{"dataset": "photos of plants, animals and fungi (iNaturalist)", "targets": ["class"], "head_dim": 32, "fused_qkv": true, "moe": "expert_choice", "num_experts": 4, "moe_every": 2, "experts_per_token": 2, "width": 192, "learning_rate": 0.0025, "beta1": 0.9, "eps": 1e-08, "one_sided": false}
Rows from block 5 of a small image classifier, named by matrix and row number. Rows with one number within an expert belong to one neuron, the router's apart. Each number is 500 + 25 x the weight over its row's rms, rounded and kept within 0 to 999. All counts start at 0. Numbers have three digits each. After the name is the row's rms in percent of the matrix's.
Before each expert's rows are labels from the 100 images, of 14976, where the router gives the expert most weight on average: "colour at peak" is the nearest of a few named colours to the mean colour under the peak; "place" is the part of the image that holds the peak. Only what is clearly more common there than usual is listed. The data: photos of plants, animals and fungi (iNaturalist).
# router: router (model.blocks.5.mlp.router.weight, 4x192, trained with AdamW), inputs 0-95
# up: expert up (model.blocks.5.mlp.up, 4x192x192), inputs 0-95
# down: expert down (model.blocks.5.mlp.down, 4x192x192, transposed), outputs 0-95

# expert 1
colour at peak: green
place: top left
router.1 115:550456514539519500505517486490472475505509481434518518507443540474478504486509498515473475492479520481504442543481490467520498488499500504510495478533528493527505462481509473517536483509490476467483465507495490487557511477467500507488518480521531521474491482542505467464519476482488505481
up.0 102:506514532503531496518476544435525559489567500467532519489466500460500459517524503475504515505512526536467465461493495496555530509556537496503512463507519527509503495475530482509518498507527474486501524525499507540556540487478476486501526515475508514481496464543510485447511492498497494507
down.0 109:468513507465449530498476511493524520452518437485480529471517522495483488522503474469504514475519492510460499475482489452506522499501498515490512476500495509489518474508465523479512507524495494476494514530470524492498474514530520508499512561495518496483484504464499497501496473502469535512
up.1 115:530473468483487534494491524505506441538498485475484489525504511508482489532479515530516480521505482513508511511519473547474512528487512472515496502482487548520519512509518482519465539535512515507469463555473528500489440525460527491493504478481515550534490455499503487463513496504519490554
down.1 099:458478506494540529482517542499448449510495504497559495513503501480545479525492504543523479489443530541519516519516511465494517478491511478535487526527486498526512534477497469508451501500506538531494475461514504502513544505456466528506495477498502518519538524530548523501480495487477490481
up.2 097:499510541465523496547537494476517516520498464498545534525497495545520438492504517532501430470490449543512456547511548515518554489484542492563488486483485512551470456477503449504506513502514488482529520521512525526533481485522482491530477435503540502496499502541503496539489497523453502501
down.2 103:503484514493518508517482514532441462541510515522485482473480482562526518504479493470499484495493475500460540528523499509473501476518517537556468555498537496461474454480516497475545495501507495511499522489485513484466493532550512497486474499510494479506491504432488501495464479524514535538
up.3 121:504482499462464527474470517466522515499503513441489468481493551482478503494487497502507511482560494465486485450496496478461509475513518504488456510476475458485517487516494430504502491498497491485486480511528524513506444495501519476466480479503519515574509491521511472492481524473515491501
down.3 097:472521459527500487492459521511512460474502443508517511507504505464484438481502521488510491523471513502514525545481483504522536438509506487494490467526507507596517569494500524484489523493458486486556476469507490481511521500523573490540513506461467523489507496528488529519487509538485450499
up.4 092:463513470534518493511518476478501492478463488474464499522545554470512488494465481492523498524550529515471502486484543487485457492506509478495475524538496541476496496523514480497512507480510501522541483488510520494577510491451464487519502529491512550513503517484517511464522520467472483531
down.4 093:506519529566499497501495506521495485546485444482505481521516498504485504476510516473472494490474504521538458508478465478494519512543514495479491440498510453525517531498466530470495483530527476463471497498513504560465497532471520464459487470487536479462467517481514522518507481490529487499
up.5 070:489517478485502450522482491486492483454479482472501517474492498501523470519477521487534533524504489476531475546492495481521461497534518463510525481460496492515485504476530493513505519520442522505506478511543516489538509488528480489491518474453528464483540456528484473504498477501552507515
down.5 081:465499520521524508509496492449575486512481470516502524515497498537511521496539541497511543518494531501499464530528500523459502483502500516525527470499525534517530514497462505469546498455482525496466499501504472488484476467502491567508496484480490513491474492464470563503467539485475513463
up.6 084:536459509437465517481467518529496507479483485458510530522515493520482514529461481503506484470525495523501509467489476475503559490544566497508482525524465470526518515492505500529525497482525473504475502499470424482519511501485555483464492512517467507510504513535535484507517508561539497511
down.6 079:451493504521492496507500458462488503501469518513518473511472503473505488508445496552508501522561537476473478493475508492436482525504519519453509529484492502481514479509480548497494492518534520495498525515507501500503524508494520527495445501508524525465478489490438481483450519469494509538
up.7 087:514477489484545509487466482481528479470494564499463493479503533495558470499494496509471485508485467481520505455485481512504508504519484487461536504492496475516487474498528451512533508503517526413483442526505490491521528473503495464468485517525458447459511521477502534463474498498519496491
down.7 090:497509499525523496505503487491501472482488486524418518484506460566517473489506481511514499488516554492490497510539481524545512507498540501452475532524511484508538525462465526496492475491535479497519547505534501459531488479530475511477510517494475481507484445445460484481469489481510480466
up.8 092:497515550486431460456510435531479471523468513470502501514510493521474474531469481512438467536475508461488517509491493487468469469518504502522491468493527475523507534544494510443491481527469539531478505472484490514498476550504468500530517514511524525516527498507534485517445505495511480485
down.8 099:445494458515559491519425508518535511493492528482498474497500504496525514534506461506501511498497521524461477523517471474449507497506513479567513497488496509484532477523480481492514528483559528474489482489491489464472508474515515499474518487535501479475503525556514519503506513503444512542
up.9 078:502490445485548494464473531479513492538498452471533552510501527537475515461518480528530518552526526467484546513435495492488487493492498510480494496488477479490502487451525530505517504499492503488482495451512498480513516493497494501487552542537484526494514489483511474449510528473477501488
down.9 083:477536498466449487502483487497511458546506463457454478480509523511486530523464479519488469537449471475542468503488496534524469504502513542494497474505502474490503506514479524485501498486519496513488504538507525501482511493502486460500485502500480519500511529509498505490467482513547484478
up.10 088:527470476507510494486515488517530488473496493502534486571512521525502549477492476524527541499500510519476492485466551496489572478516504510509516479508490489510470498488493471526493473537501502533523538468522450506507513498474511524499560500520459516531501512556503495499562473531476532488
down.10 102:512496506475516483489490485525499488478489545485497570502528459488483507508505490445518488480520521500530485541470497532524494536549487490460502487480505523492458455481486521491499473477517546528507528505527566504548535532483506502483505538526448519478478499470548518500475475512461477504
up.11 074:465488463479444478500476489498519437489472515506529489501467511531523483493455494473477496552528528444497484451528521488519505493472457470472540519508511471533481483532556498469524502544488506435490459504516485510505515521502492483494519467471505517480500491495478501535484480536486472529
down.11 074:497459492480488502478469457505453507460530559518505535513494543510447508460555496477451519470555473524500498487489539514534524522496515504514497503505490471519520545477495478494512476485475536474494498498547544513505483497501504468519496502459491502476502512526506481476485519480530536484
up.12 092:494482481474517512532533485510530501489516471493531539474567486471490477486507462508514500519501484500475521509512501537502487502480520517484499476504450489483505480493540529451503489531448497519517462474512516493532521511478499439497508498515538529471516474465530475496500448543487519528
down.12 087:522438543523479488528517456511517494434523479444479438530480496531502483497525539510512510493504534512478475483479515459531464506494479490470504486532508489506492518478477515498521512508467504502528471477461482482484534456487488455526564546530503520486549482472498452482506523526460514504
up.13 100:534507479512512487515469470511471494508511469480485481494524487504479484495531550500550454547507531480525520492512488506475479508497551441498511498503518513530498487494488473501486525476513526512511548469525496525513530474517519562542507527466510499478459502463502495497497506499459493479
down.13 097:530482470498537536526477495509464512529476550489543505485515531475514508519507514603520554524489476488479520497488505489467495509504514565506510479473495509451507492498508474502514467532512505508503501492500469484539506515450522513484498464506507482475503489517474529508492497426526457535
up.14 120:487496488479544539553495518481492475514527518523505467489475486518487512471524507520529505506488491507529477516525512512487463502484512520528486474532480519505468459481477513501494510506489510499479486520509474488581510491532492460514487473484521467527475502465466506476454483543520476514
down.14 112:501486502527514494524524493493489471477512469530523508496493501415487532493531494486545491509538498480490506504493475493511488514505472515524526471481477555500496488464520542487543511515469479497481447498497536494519512487484483443461480493510526499428532500500534519482488502483503489494
up.15 104:501496498498555486495512476541488501497483508469503479497477499539498515497493529469504465534518510476484480512479480493496509478469540484462467522488523502477494510508504482469489510461516493540524477483534460484525533560465476491502520527505537564450519485541520474473461508502496502489
down.15 115:505571504502480518495516491563507502491484482520489514478489484493511504498486556538516469492508489511541488474494481502513490491491493489561486472479489502550465509488517464501511484506549518478452503533483478463508515512489554507455529542491525500484465497481531503507511485515476530497
up.16 112:459472471492488497508497538497479512515519518506499507516545532465470514512508518496507490504460446512477492506500480467478471505481497490511505475496528529492521465499425507506553501490509517545488509508501506513507498484520520467472518488498503498444513539441478516491472518478499480494
down.16 110:471477479512510544489514456446502481507502546483524474524499495470511491535495482530568496506519461502497520506515525489508506542493502514546507507497478520473508453497519499465527486480448509517509504466451509496537575519472545506517493544504514506483495475477481480512516490492510509475
up.17 094:523554518495473482480494466478479493482545458499512469521476477485546514544451480475489494475521480525493528503498507514527494470448518504467526488477440486525526476524489533528512502503498481486512475524460472512511525500493519493527496526529520467503489481504517477482471487511463471462
down.17 095:521529510463539462482505488543491488522489517506453503527485491507490519521476460507527476469483459512542507498476481532552452483509507484490491543508503510525495462502504531478506537470494509506465548453495466488490508491495468507559488476533554507568500498550482506480486512480482494502
up.18 090:510508537502497476535455490520507505483450492502503485478466507508514472463563546512485486526482496503496513471552489485487508501521469506518509514487542493517511479511506531451502479515561490493502527513523505563493481517486519498519516514520485506516490537508500475500442507501562547485
down.18 093:509515490470528436452486515496500496467510509509481519488480474546491486488542495451483510481498508550534500481487469531503486437513490500449488560496519494488508460491522497473498457506517463524448488501521520491456508475446494509496477522466471486472501474504513476463516524509454545519
up.19 109:504498557549466501496522477546487505501527518478499562506485463499518500502499519502497483474461528490514508520497472467512469493502486469544495488543522469513524440508528488497565492476486503493455517494507506517454498514562488492523497480500530517539505525483492480490520508489504512494
down.19 108:455517484476504521550459490524505532498514507512509522526511504478477472528485472501455484502496481478478485523497484501474485509519495503509525529499451552494476518532490473499541569486470471480502517513503492536477495549529490518501506522474513533478446574511497465486513490480535485475
up.20 109:504539514491494477498521502471495474492514475506512493499474522480502486533495495511545523487498475521509495450472527540516503505538474478504540511475500500509473509465485453507473453504535523513555534456495453514478455484435507501525490488476512486462529501479480564504459477530526539491
down.20 099:518466490461517477479529515481461517548472531513510481520504498500501481533470494480458479513524489503541511528481522493475489466489518520499538468499482505522512509496518469504515478486489523513514503524457490474478488508463506487510512457518466526516505467532493433501514503510510530523

# expert 2
colour at peak: brown
place: centre
router.2 093:488508465441514512434532546539511506447502496518475487488556504496515515501467533468514488530530492515467509514501504493511490514498496528517546491556521514511515526530488513478493508483529454475544476500508496468469502498535508465501494474505502504494464480482475475473501546493470528534
up.0 092:427534457493503507462496505538454477532495530504491515484515497524482475511506510543487515464500505469505494469521506518484531516486483451474499476475451474507503471435464498466491484474537491552490480527507510520489477484523525491504496530501542502528487525463462516493513508492506480471
down.0 095:470473508469501520481470508528509502535520482543482536482467466492519513497514477500506477465505509534484518521509493457486479530501478511539521476489524472504574542526494512499472457467486502517521501528519522461471524530521504512480506480545469492480501498450482514484489478531494523532
up.1 081:499480507488496472477499503494475500482486499489525465528472539508502505472512473462497526495538495484482453537515461529516523488520452476470475501534518513455482509535497497495460518465497470473510490476481513541493487543502524506543524500521508519496497538517551518506507529506536497503
down.1 091:508519454473485498476495481501472515480486471489567499478515487521486460512504475523511462496522520464513508507485501509550498476494530504475512517511489497501529519538490500484484535542452451532526540469498465456488495487520522524546504489476498502487485515482555565526485538517526485479
up.2 077:498499508516479456505478542489501528509529510471478518518471511530519455515536511501479518536486563485480548497511518547513501510493544523511521489506528480519484469470482494502556478505502511538516532503450545522489469524494513553507447507485480501526481520516488493533528459489505487491
down.2 080:454501526525489506549513514485440485510494504482540481497526538480447495475528489479504520475525531522501499510482484435530497464509459508534483506481504552486512493458497546513459484537493488469465534463511480494533533514508517496532497465481494451525506514549506533503487522477515569491
up.3 121:507485514475514558534546492491492455522515488539473529464490505501524517551496486518502502481498529494503503475497504531461536532494521481511513526512507495477491475499493479516522525534528473507479515468562461533532479477488479466520536533520503498502473520515522518497527522514522543517
down.3 110:463470511508505472479512534523532468496459453520471536485466505520467497510543523504471542477488481563474471528510505563511533459487502482463504549507546523540478517490475514494521496532519490507480539488483504491501511477503497466517471515508466514530482519497408493491530483532463522539
up.4 106:481482502481513492485487470534474497480523496520458470472549502532478536458522517485524520515493507513474456520476486546491473496484553465510521504485497467466497519531523538481448464491504548496511536513524507503490503501470505483506498472549514479490501525485501508521513516470498527467
down.4 110:508500468494482507466516483512472506551526432454526540500529482440522484516500518484520554492507486503538500512482494527502490489493498504479483516505519524490554443550515517469517472488468493466492470501539528484482520544512523468485556536494508515493465504494487547485505536495530484538
up.5 096:498469517500522467483532471511513493465526529460504484541502471468500528476494513493467460522515504513511521486539499523497533507491527476468504500510505490493516512527531492491454525480522495498540511509517482492520517513503491516480499496476468507470489517481441468525445505522470515491
down.5 090:492510472482438481458491480511542489536452543468501473489498490458464533514509506542538449459552498497517503482497476477511510495502499495505501510511510515468477497501494489487507513488484448522500512466489479528513480530461512489509466486490492491500490513476492507510540562502512531477
up.6 101:485518450500472510473486501487541486499523503490499499462492484528472483486488549523514506417479499485479481513439514510491513496488482492514463523491501485448470475439541477491497462523498490483566515440488501536499493483489496489522525520515494528499495569513498493487475523531458508521
down.6 113:514534495517530510454504461480540486549496516497479456485484483510481451517483533513483516514503503497507494490484453487465489490534489495513485481459487517516514477481491523485543489460544532467497503533527499494570479527502492483519541497475517497461499504471512518511471492558456514480
up.7 109:524509509501484509484483495488502512470510503478491526509542520493483447499503525533540510546491502493504522530502489513494489501530446527494468488521499519518528508548482504526450530469513492528516511495547549520551523542522476485455544515500497512490477569509484525497505431486485512496
down.7 109:525459481480501514499515518499468459544502503493529491521474494543501541473487526451508461480512483504473490503498514484481475493476499474495494536503491460452492477490537498468459470494508512551450500508483500470513490482530446490514490480446484494517517487510416477505492499523541493506
up.8 120:525491464485485511495493504519519522567491494488494525491461517514486482478514504499498503470496502526464517501515466481509524496506484510444566521462486491492488453535522486532559548508516533486492519512522476493481543452492510493493482525479500502481533494499522529509506456481509532508
down.8 118:509513564545518517506562493506525508536514480517478507484487471527504505511464467499527485472490480531510466508493503489479521477521478515506487470479461485562514534519403515538483473532490508557511553443500499518526497471480466492553545514535479530491506509521486517490481512468509488482
up.9 088:513489526500502523482463511500448486514520483488544481494518527524484500544493524479480484458476516495512464554465514506476473489458531513522487473491456486525481508529492493491483461538527486519495479554529462508525496534505495487507499536495522492493448481476529508545508474495483450503
down.9 093:544488490472429486507541531521519543546524532514479475493502511477490490459552509477492525507499541501491485517495496494483522498488468482530506501453487506476524492520498516543478493479500489526508534526515497500471536468540513530526524471498498501496522529479507496505506518483499521514
up.10 080:471497523506560469461503471511468503531495493484483506498498515504501501485485502518474501476537476509547529505529481526495470476519492462531489496514508487546529466524492515487521523471502512480508475487522508478486506506491504461519487497504486567501513538507477494526495475513433510519
down.10 089:471523538516511492524494496514493481497486465492565474475503507478487503518497508549549471506512516506459502477502533497491471477484479517520498510522509540525462503482501510498497493525536480485460492478520475488482460472490529490504518514468474507459483529475495523501498525512479485474
up.11 110:496477526498489491531502480462525508508530466507473496466547446457514532515529495454506507524492467514498513496487519512487453471534536479498469486519485534492492486500492544499465498512495515494478522497519538493507505506456514512510538489516504498464482471502420520509493530528490559474
down.11 105:487496518500496530483506520498491513481505494493473495499530491511500502498502426541479486531501502480508521512526475513481480551516493488488491503500493492533444504524503485475524496492514477514456500482528553533486478519481511461542477551514526517492498560469473498487575466472528463515
up.12 085:477446519490560523509507469505504520473496503508498500493499484492520497504484522489516534496531527503499482506515504490491488532516534512521491550505502474504470501466536517546512485501481452480529491491466525509503503465491483505503486512515480483513502492541480496521456494490500460504
down.12 082:539503521529468526494409487497510504515522458481504509537489500501463511506524486558475530531501500553512499521504524520508525523531539514530506505521500478488541498483492497530530503533548524449479507539468445507482469470458444504472488507512507474565488496516493511515528519554501501499
up.13 123:485498487529499528491517518484502502504461480519483496514527489498488498477479492527453503529496460509459523467492503509523528526459491528505465494491522504478511518504536513505499482494498486510510463490550510443493473430498454528559457511497466496489537537466562497487492494511464474526
down.13 116:551508495487475493537514537532518532477535510499509512462527507475484478485499517500526510510465498500471525497494474517503482540485502504518476529496498520522489475518518535519539491468442493491542528568487532495509516463527544511533477502525505510542485516469524481506505558474487463517
up.14 119:500487461520504484506512514491452489473521503525499457491510550530513514540488507508460523507504524521456502516512487435490533496481530533499497527508483521532495541506556450505489507496494451543528490527507507524515512484535471575522521477493474517508506531499517490470512507513464537468
down.14 121:459500495506497529518515540490485514469495519510500517500485522551452487486495559511462486495488499487526465510506522441490489485500520481560490569547476495476509528498476490489487513535504494497489485483528502477491486494539520468491465478475536506548484500455512473532521551498542458513
up.15 118:529492493479506489507499486541483483499520503481484512485489516506559503512503461438503490524508502531485458489507489497515468522499494497524517499446502501472504475522489497506535498534474485453562465456519518538497467489525476489471451489486504520475524493533460508472560467487495504500
down.15 120:539511512482529510440497465544483522495491523478465440454474483531504475529494513469532500499519527545497494508471514513488478478535498468455522467504505465508521520510499485522486533514568535467457482475524482560495533473528508468506516485519495519502515479524496448462487509490487530505
up.16 100:526483464518529575519504505518494497488501522485535501497477457483514465527506501460489482502487498484480531465494509502488518504512514500554496501488502474553502494526514519510553552508513498528481517533485500495468478559494464511550495522504535489515513475493439466489479461491475550496
down.16 104:493499490511445468510502525531498496504472502508495464452503483445509452496518549537514527515432477530481496484483473488516475514514485528537498474495517499514514515511461469521515520483540532501464526500463460503516440529496487440440487505514503475500533544513530519509481520495501534495
up.17 073:482516537477463497539479487524517469469506507452532524545449530479484505464519548519507497520509521517557531511499478465542513510484466509472492484468504508491517482513519465450519509494486517488500535500522530446449511547552534511461495487512498474523474506563505468505500520558473516491
down.17 071:502526460509519526506490522473516495502500471470488514502509502483518480530510472488500448553501524482464510501530512502524533504536496522461516541512499473450472536495516517488470517511504504512462534500521505562519522464521476508482465519453465510457486466480471491499502461556532489460
up.18 098:486529488463481548537471503487487498488528494453482497514531496527510512509471476515468498509482502494526450534508484492501520514479515463512532468497452481530479549514523474468486522496503529484444496479526544507502510481423451517519483494462474495492485496529441529487488471494551504531
down.18 096:501504487453422500448488518513488482511470507495581457491513504493472487496495509515534485489517495481487502484488534537500515554495517531507487516476532525538509522512513518517480522492493527477453497528518486504538515512475530439496479475469535510560510475481461500510449518541528494493
up.19 069:508513543514497535497508496540522492475520497494525502464482503493457474522549495516483518474527468504539498490500465498492519504497520507502496463481542493503521456467523528476502539505460478466487521454506473486508489478463520469493498500446493503516476498545501491524512515540475473477
down.19 084:465509488510468469492474543487521495510485503512466496484490499515444481512506500467532498491505460518499493474491516512559512490521552498503505501541510438534523465516543540553492497520496548494484512494494515462499519467488512511487541487481510507497507494476450531490500502552484500528
up.20 097:486472472494462530514461486546524508453476510496480515500489502509446504523473480523479503501507472470500464479497466509481493468550476522466525520519526517506504487489517504427515510476490513463511502459480508543517494514534512529444513505529509482483486523502515505495492491459505520469
down.20 084:490545487534487516515485489477497549445469505485540506520487479493554446501511481469520491445533468503505528512514529462490496524502525462464512548516472518470549480501508485509512512472469492489540459494490490475505541515472471475476510481502498509490511509526505476474505540507387488468

# expert 0
colour at peak: pink
place: middle left
router.0 097:477510504486479479520531487497488503521473518548467494521561485509471496522524510510528514475501488500494563491501499487480468545488477519459534502487474490462503505488465538489536502493504517539489489522493524519455510540527514517525514456496508521533523523484488487487480492526493462465
up.0 114:513513520520539490500513466521530509507454525477491519536496519487481489508485484499532523476498465535508514445492512513503457509470482493477506549506442501516495535527493469503533486491518499492478539484531481564469479519493477472506527497513494509511460448499520518468513473522510497486
down.0 101:511496504472560509467495461503470497521448511529524483491492479489501468492505503545537494492464513498453511485495493501510495471519510519526490495506518478517530507473441515457563444511480495522438513503500510496490534488488516512491505489494513514514507540497467571545518502470456455515
up.1 052:502502533514475527522516504522445479484521486507486545475512496514528520525512498508522510488502534487576524525513491530505457470476486528478503475549539461477521463482547447532543519484494514470460508525487537521510500507482505473530530492467515526478529475550454528480484474471527430508
down.1 057:492553516497466513487476463536494497503460491476584464481493485495490462505520500546494495497500546529471503512518500502455480504461508537495508498478497507521513485486514504495499487483496434466464470471514516448509487496437502462538470437506528479459474455512496467514507510540516525482
up.2 103:510478474461483502441506510509480524512533481481515471514491463516550484473484489509498476499493488530457475483493489489471449503457493545524478548525523498497480499504485497488519470537563507503516503485550531561530526508485456493495495524465498495480470463513467546527517512516542458506
down.2 099:530482506469492500435561509471486514454541542494492496474507475490531478495491499474518520474490491498542478531502489513478480477508511464487504529483502523502466496495511527523527490527466509498520545529506471505452479542469496480452539471516468497504489519508508507478544493484464483492
up.3 111:503510481539481483526472508506472480536503540486514543525450569439506511501504500520442508530490501505509497500507487508499497565497539463500495512479536488522465470513476450515512516510508483455482526466498497517541508514450483525475515495472501487493518546522559474509541528509522491509
down.3 115:554481496502475477495487518484464541456472484467475531505501508520480544507553482496520487497468510520494489527538499502519529520483534499496506533557479520457542484521476503521502535506492500539452522525470487502473554504519488478480502511567495482522512513455507453502480481476462497452
up.4 100:485456516511516466518503477494484451492545465521486542516485508506494494470480501512462493482552524474531471503515490487461494478501508515511517513466508517530542453489497520474558527493461518490506477485515498482500486505475502532472505513541502487478488481462491474477474482458500488471
down.4 106:519482477496488493492508502540520495501531568505497529506468495523487482507428549476511555454499503559502503513554495511492494488559508462456465439503488516465529531512503500501493508493486527496483526478506535517542511529486474488522531493543472479506482469497449485481515502448510490501
up.5 082:518530534504485472513452476511519457486521498506491514509538471497510498478462538506511520521516535467495498477520520510528513504491494504448472545509531536463506482517462513537514501478507502512478517513524510491515500493528430476480461521487487479557512503460473493508485494477519521491
down.5 090:430505503454488537498527454463482485470504491514499530472510504505483492499504475523502452515486467510501540515515518448518516492486545484536511503512496537522456501522492538488477436528489483502480548442480497482528489499505492485480462517519473503514529525448525492488533458489496485493
up.6 040:462495457510538481487484483513509532504535493501534497486432539496527521443476488488510473515502501486512499465486535489517517521493475525552526490496525488525463510520498444512453491488452447467490508489533502457538454499502465509469505508507529485488492443496504495487516498485497517503
down.6 040:482487514467470485522490517533494504475480467520506531485509445535501489497526523529481511512501516517473513512499472471502549491526531476471497494525481462500512488487503514509495514520467530482478487545469481451539486502500460535516494505494465534532542543488462508548500490510483543496
up.7 086:476552512483541540467500516515480489487526524521518513501500503433518501531535501501525471526512528515486507461552495457539450533518543535474499502500506473507479456475491538490472519479482501470542474514520521508504526523486508525517438466505462504463505522535474519466488484484488500497
down.7 092:497503477513484519481555519499483479509485469543528484489512506483500512484558448488506463506543478502507479511504488558523484519522495557409473484523509507519496480470500521511533506532452546498517490521519489508491524457499504526510475494521527475489500489478508527517504521465509506474
up.8 087:538448443489511465517510464526502546484514477517500512524493525521514457483494546559495510473485528502504520540459489494513470495498478507485489522550526476488512501512480509522516529481488490504551478455497499552539486507539516527493512510493524542538480524533522504492538491494471497471
down.8 096:480504478499512553533521542481508501484547519505516463479536561500531530495524466551510493526520505478517523456513497510503490478499506477533477551484490486473515483519494514544520521522539496442479499485476495504529451496533464506504538502485494491499516529510519502508485518506510503508
up.9 121:483503499508475514481453507518521486544503537511491476517500492463520546560479511500477529490507504480479515492542507488510493536486486524511502503496480475514531508470515539485537541481523507460521489453524500469490509480526502517481511504506516505525463493513516521499482528544486450512
down.9 110:499504461476514486512506540472475476499519441490480487498472485565529494484518481551490481496529492438511510531523479469565483448519517460487485471500517465484489496490517514544472540506495457496500487495544525477520527484510516495518484498470486530491494502467511559542453487508515497518
up.10 091:490516537518494516535513516512515520520535520477495508544499494576475510496462479491483446461491497485475509495457504488515563501514523492468520526500517528483466521485479480466484468470552505536470465512494486458521492558477502502507481524520492494509516512495517527491497490489482499498
down.10 107:541526505493468523453486493512474508502463463469519529487494525499476485493496446440512489551487504496495505506488533500547498487483506511468523493443535511497498500521502515492462511509520487472510563521497451442500474466498521515500497487518473523498532487497504514499554504475527505492
up.11 089:486483479493503451548515456551514539453477563482457500507428516531513531522547494533484481517467486472484501490499486498509535502530505502499492473479495495525477473460503465508493524517492546502483502502457459509490500493491514484505536514483491497507489496561521491457508497533539484509
down.11 096:494532493504503509514501522483492490476507469552525516491467515482508511534520450503517515470490497501458482454482484523436473501504478502529474488439501533468545502517511547521488530527545492509496502542464518534513513521492504501519474506530515521531511540543514503468533468490510506535
up.12 131:477500530521510474565489512525528462485457514543468462535514466501515516489511488485505496541516493490466490477492484512498513529475531476506514510465498495479479518488510490461451485530427543523478478457510477491560482503469531525516465505466507487509498512509492479504494466527515488516
down.12 121:494491508510527504556463530501495493516511521496524479503488521486489505511514457468466480480485566510481467479514513501506504521519524483511514469498493517520506459489448530498480532506472521491502468515522440522530448511516493504565467508467516492505497458474499515539463473475504491491
up.13 106:469520481492555466501505515443533514472480471494515542475493524472506477511503481499493451477509484473541558507445497512521526515479473481531477517464441539483523479494475489482493476514477537526522516511505482558518461447509495489476467492507491522502473445490490531540502452535490466507
down.13 093:455538501494511514522495493513522472569541493507525479514478509453451484492497505549520475533524515486476501499500504511503493444522510518487461484477503486512542522503520451516542499464495524511464508506505486503507518515490522510492487526434503493511486520511489505491492491520540502496
up.14 121:519475452548491468503486471492534563467513517486522491498530506525531474499497509483453496477487546527519526464471509488501514505513478494482507486525518513524493522505476504506505499483506541498512496520490482527503482538501500493455483486526528474497462541511498491489501484472509501487
down.14 114:534487481480545537481493486536493492493534508478517507467496496484504491507491457558491512485488457501510504491518515466479490516530492515461502508504508469521500533482491493532471553516484447483507474507490526478499479543460520518491500541439508491531491465493460525530503482555498516465
up.15 135:515473476511500517547482486533490456544494513508498510474466537468512480499514514501446511498488549503521502480463509489503480482528504518512475491496489516489546494496503478460495479506518512481442520483475536484500493517474523516501509536536505479483508475519482450504499486534514487460
down.15 133:492480454544505520512489527505511549495487528529497540423507485483475473530513519524522532472508522533518506486512534538510493441502462528460501532512498547481514485541541488512540513506491527494495496493497507495469508513505493513483454515552493446518455518517470523479496478496481494497
up.16 087:505505486510518476493545496486532455502484478494509516494474497506513488534493469468465497475493489518497498533483466457534496451522553504459499467510443485496511483500471470486509531493518509467524491517516482485519497474490519455492496535473517533480475523484507519502515494494500469479
down.16 091:519501522504531477477521494524505488501511522513468517509527510545464459509498539465505539521508543453532509537499501489512467501524465499541506465475519452492480497494501500567487489475535506514494534501490488471528494473467453530517462520476489495529508476473515521475537515495493555485
up.17 104:518492533436514535505467510479531512558540471489480485550558521485483506521459541488514516511496488510499470485511520536485499537474456487538475515481531491538482533490479500498468515468510496512506501491509486466508504513472490531467468477450493434495453500493546500474444503465472442499
down.17 099:485524466489534534479523529537517456446479493475491511473528470511540469512515461495449479493480519492480485486509533511448493472519485486516552476477488479473550495509538501511539518504450486502502519515493451513470523486515461465493477525510484454464480508513499532479469493518479506489
up.18 115:531482478520467471493486469516499470521528488475486521478537543549525469499520482515477483537513485480511471571489467539495501473554537494480514495454482537517485482506500468509561509512482458459496512517510508491532549526516512474506504513471498496529472516527469515508484509526496499477
down.18 118:539501513468505474508466509471479531525492528483495437473509516490498509509478519502501496471472549533499527518459490496507505505491496544548525451481463486550430431478492505504431530508475506486499510463516513480499511499502495479481507499514508519482487482548471471531536528513495495503
up.19 108:508497485492498536493505491483484492460501460530476509476531505486509534470504511503509478519484542492507505414495525455520485520474515539531488511545497527504518480515532500506525479466515465499514488460499486489485496454487504501520447500530521496493522480477550531453515531522444518515
down.19 098:465468490498484466488510461489519502426543504480448478474517504455519506505503486533471549520513509495518509486476510527485492480472461483535487463523483462483515513498491498504504487538588473499516500486517467485509455475526526479472479499468504470508490519458499521493459511562520510503
up.20 113:432498486491460517514498518526513519457546483496518493478483469504488498534507479525509534472525480535543514489538506467510525495487505476513473498549532477514458506473457466482506540516483491500487482503538486493524510536533504494507515538522490566495501506456508557480498510519462507490
down.20 116:500487473535494471518474490515499473471542457521459496522511486525501500517518544525464485488482487547507502483524477506497482511537523523484490460543509491551510510510449525523515549492516476464495507464534494546473426488528512492486511478485504474473469469489491536524509468443523482489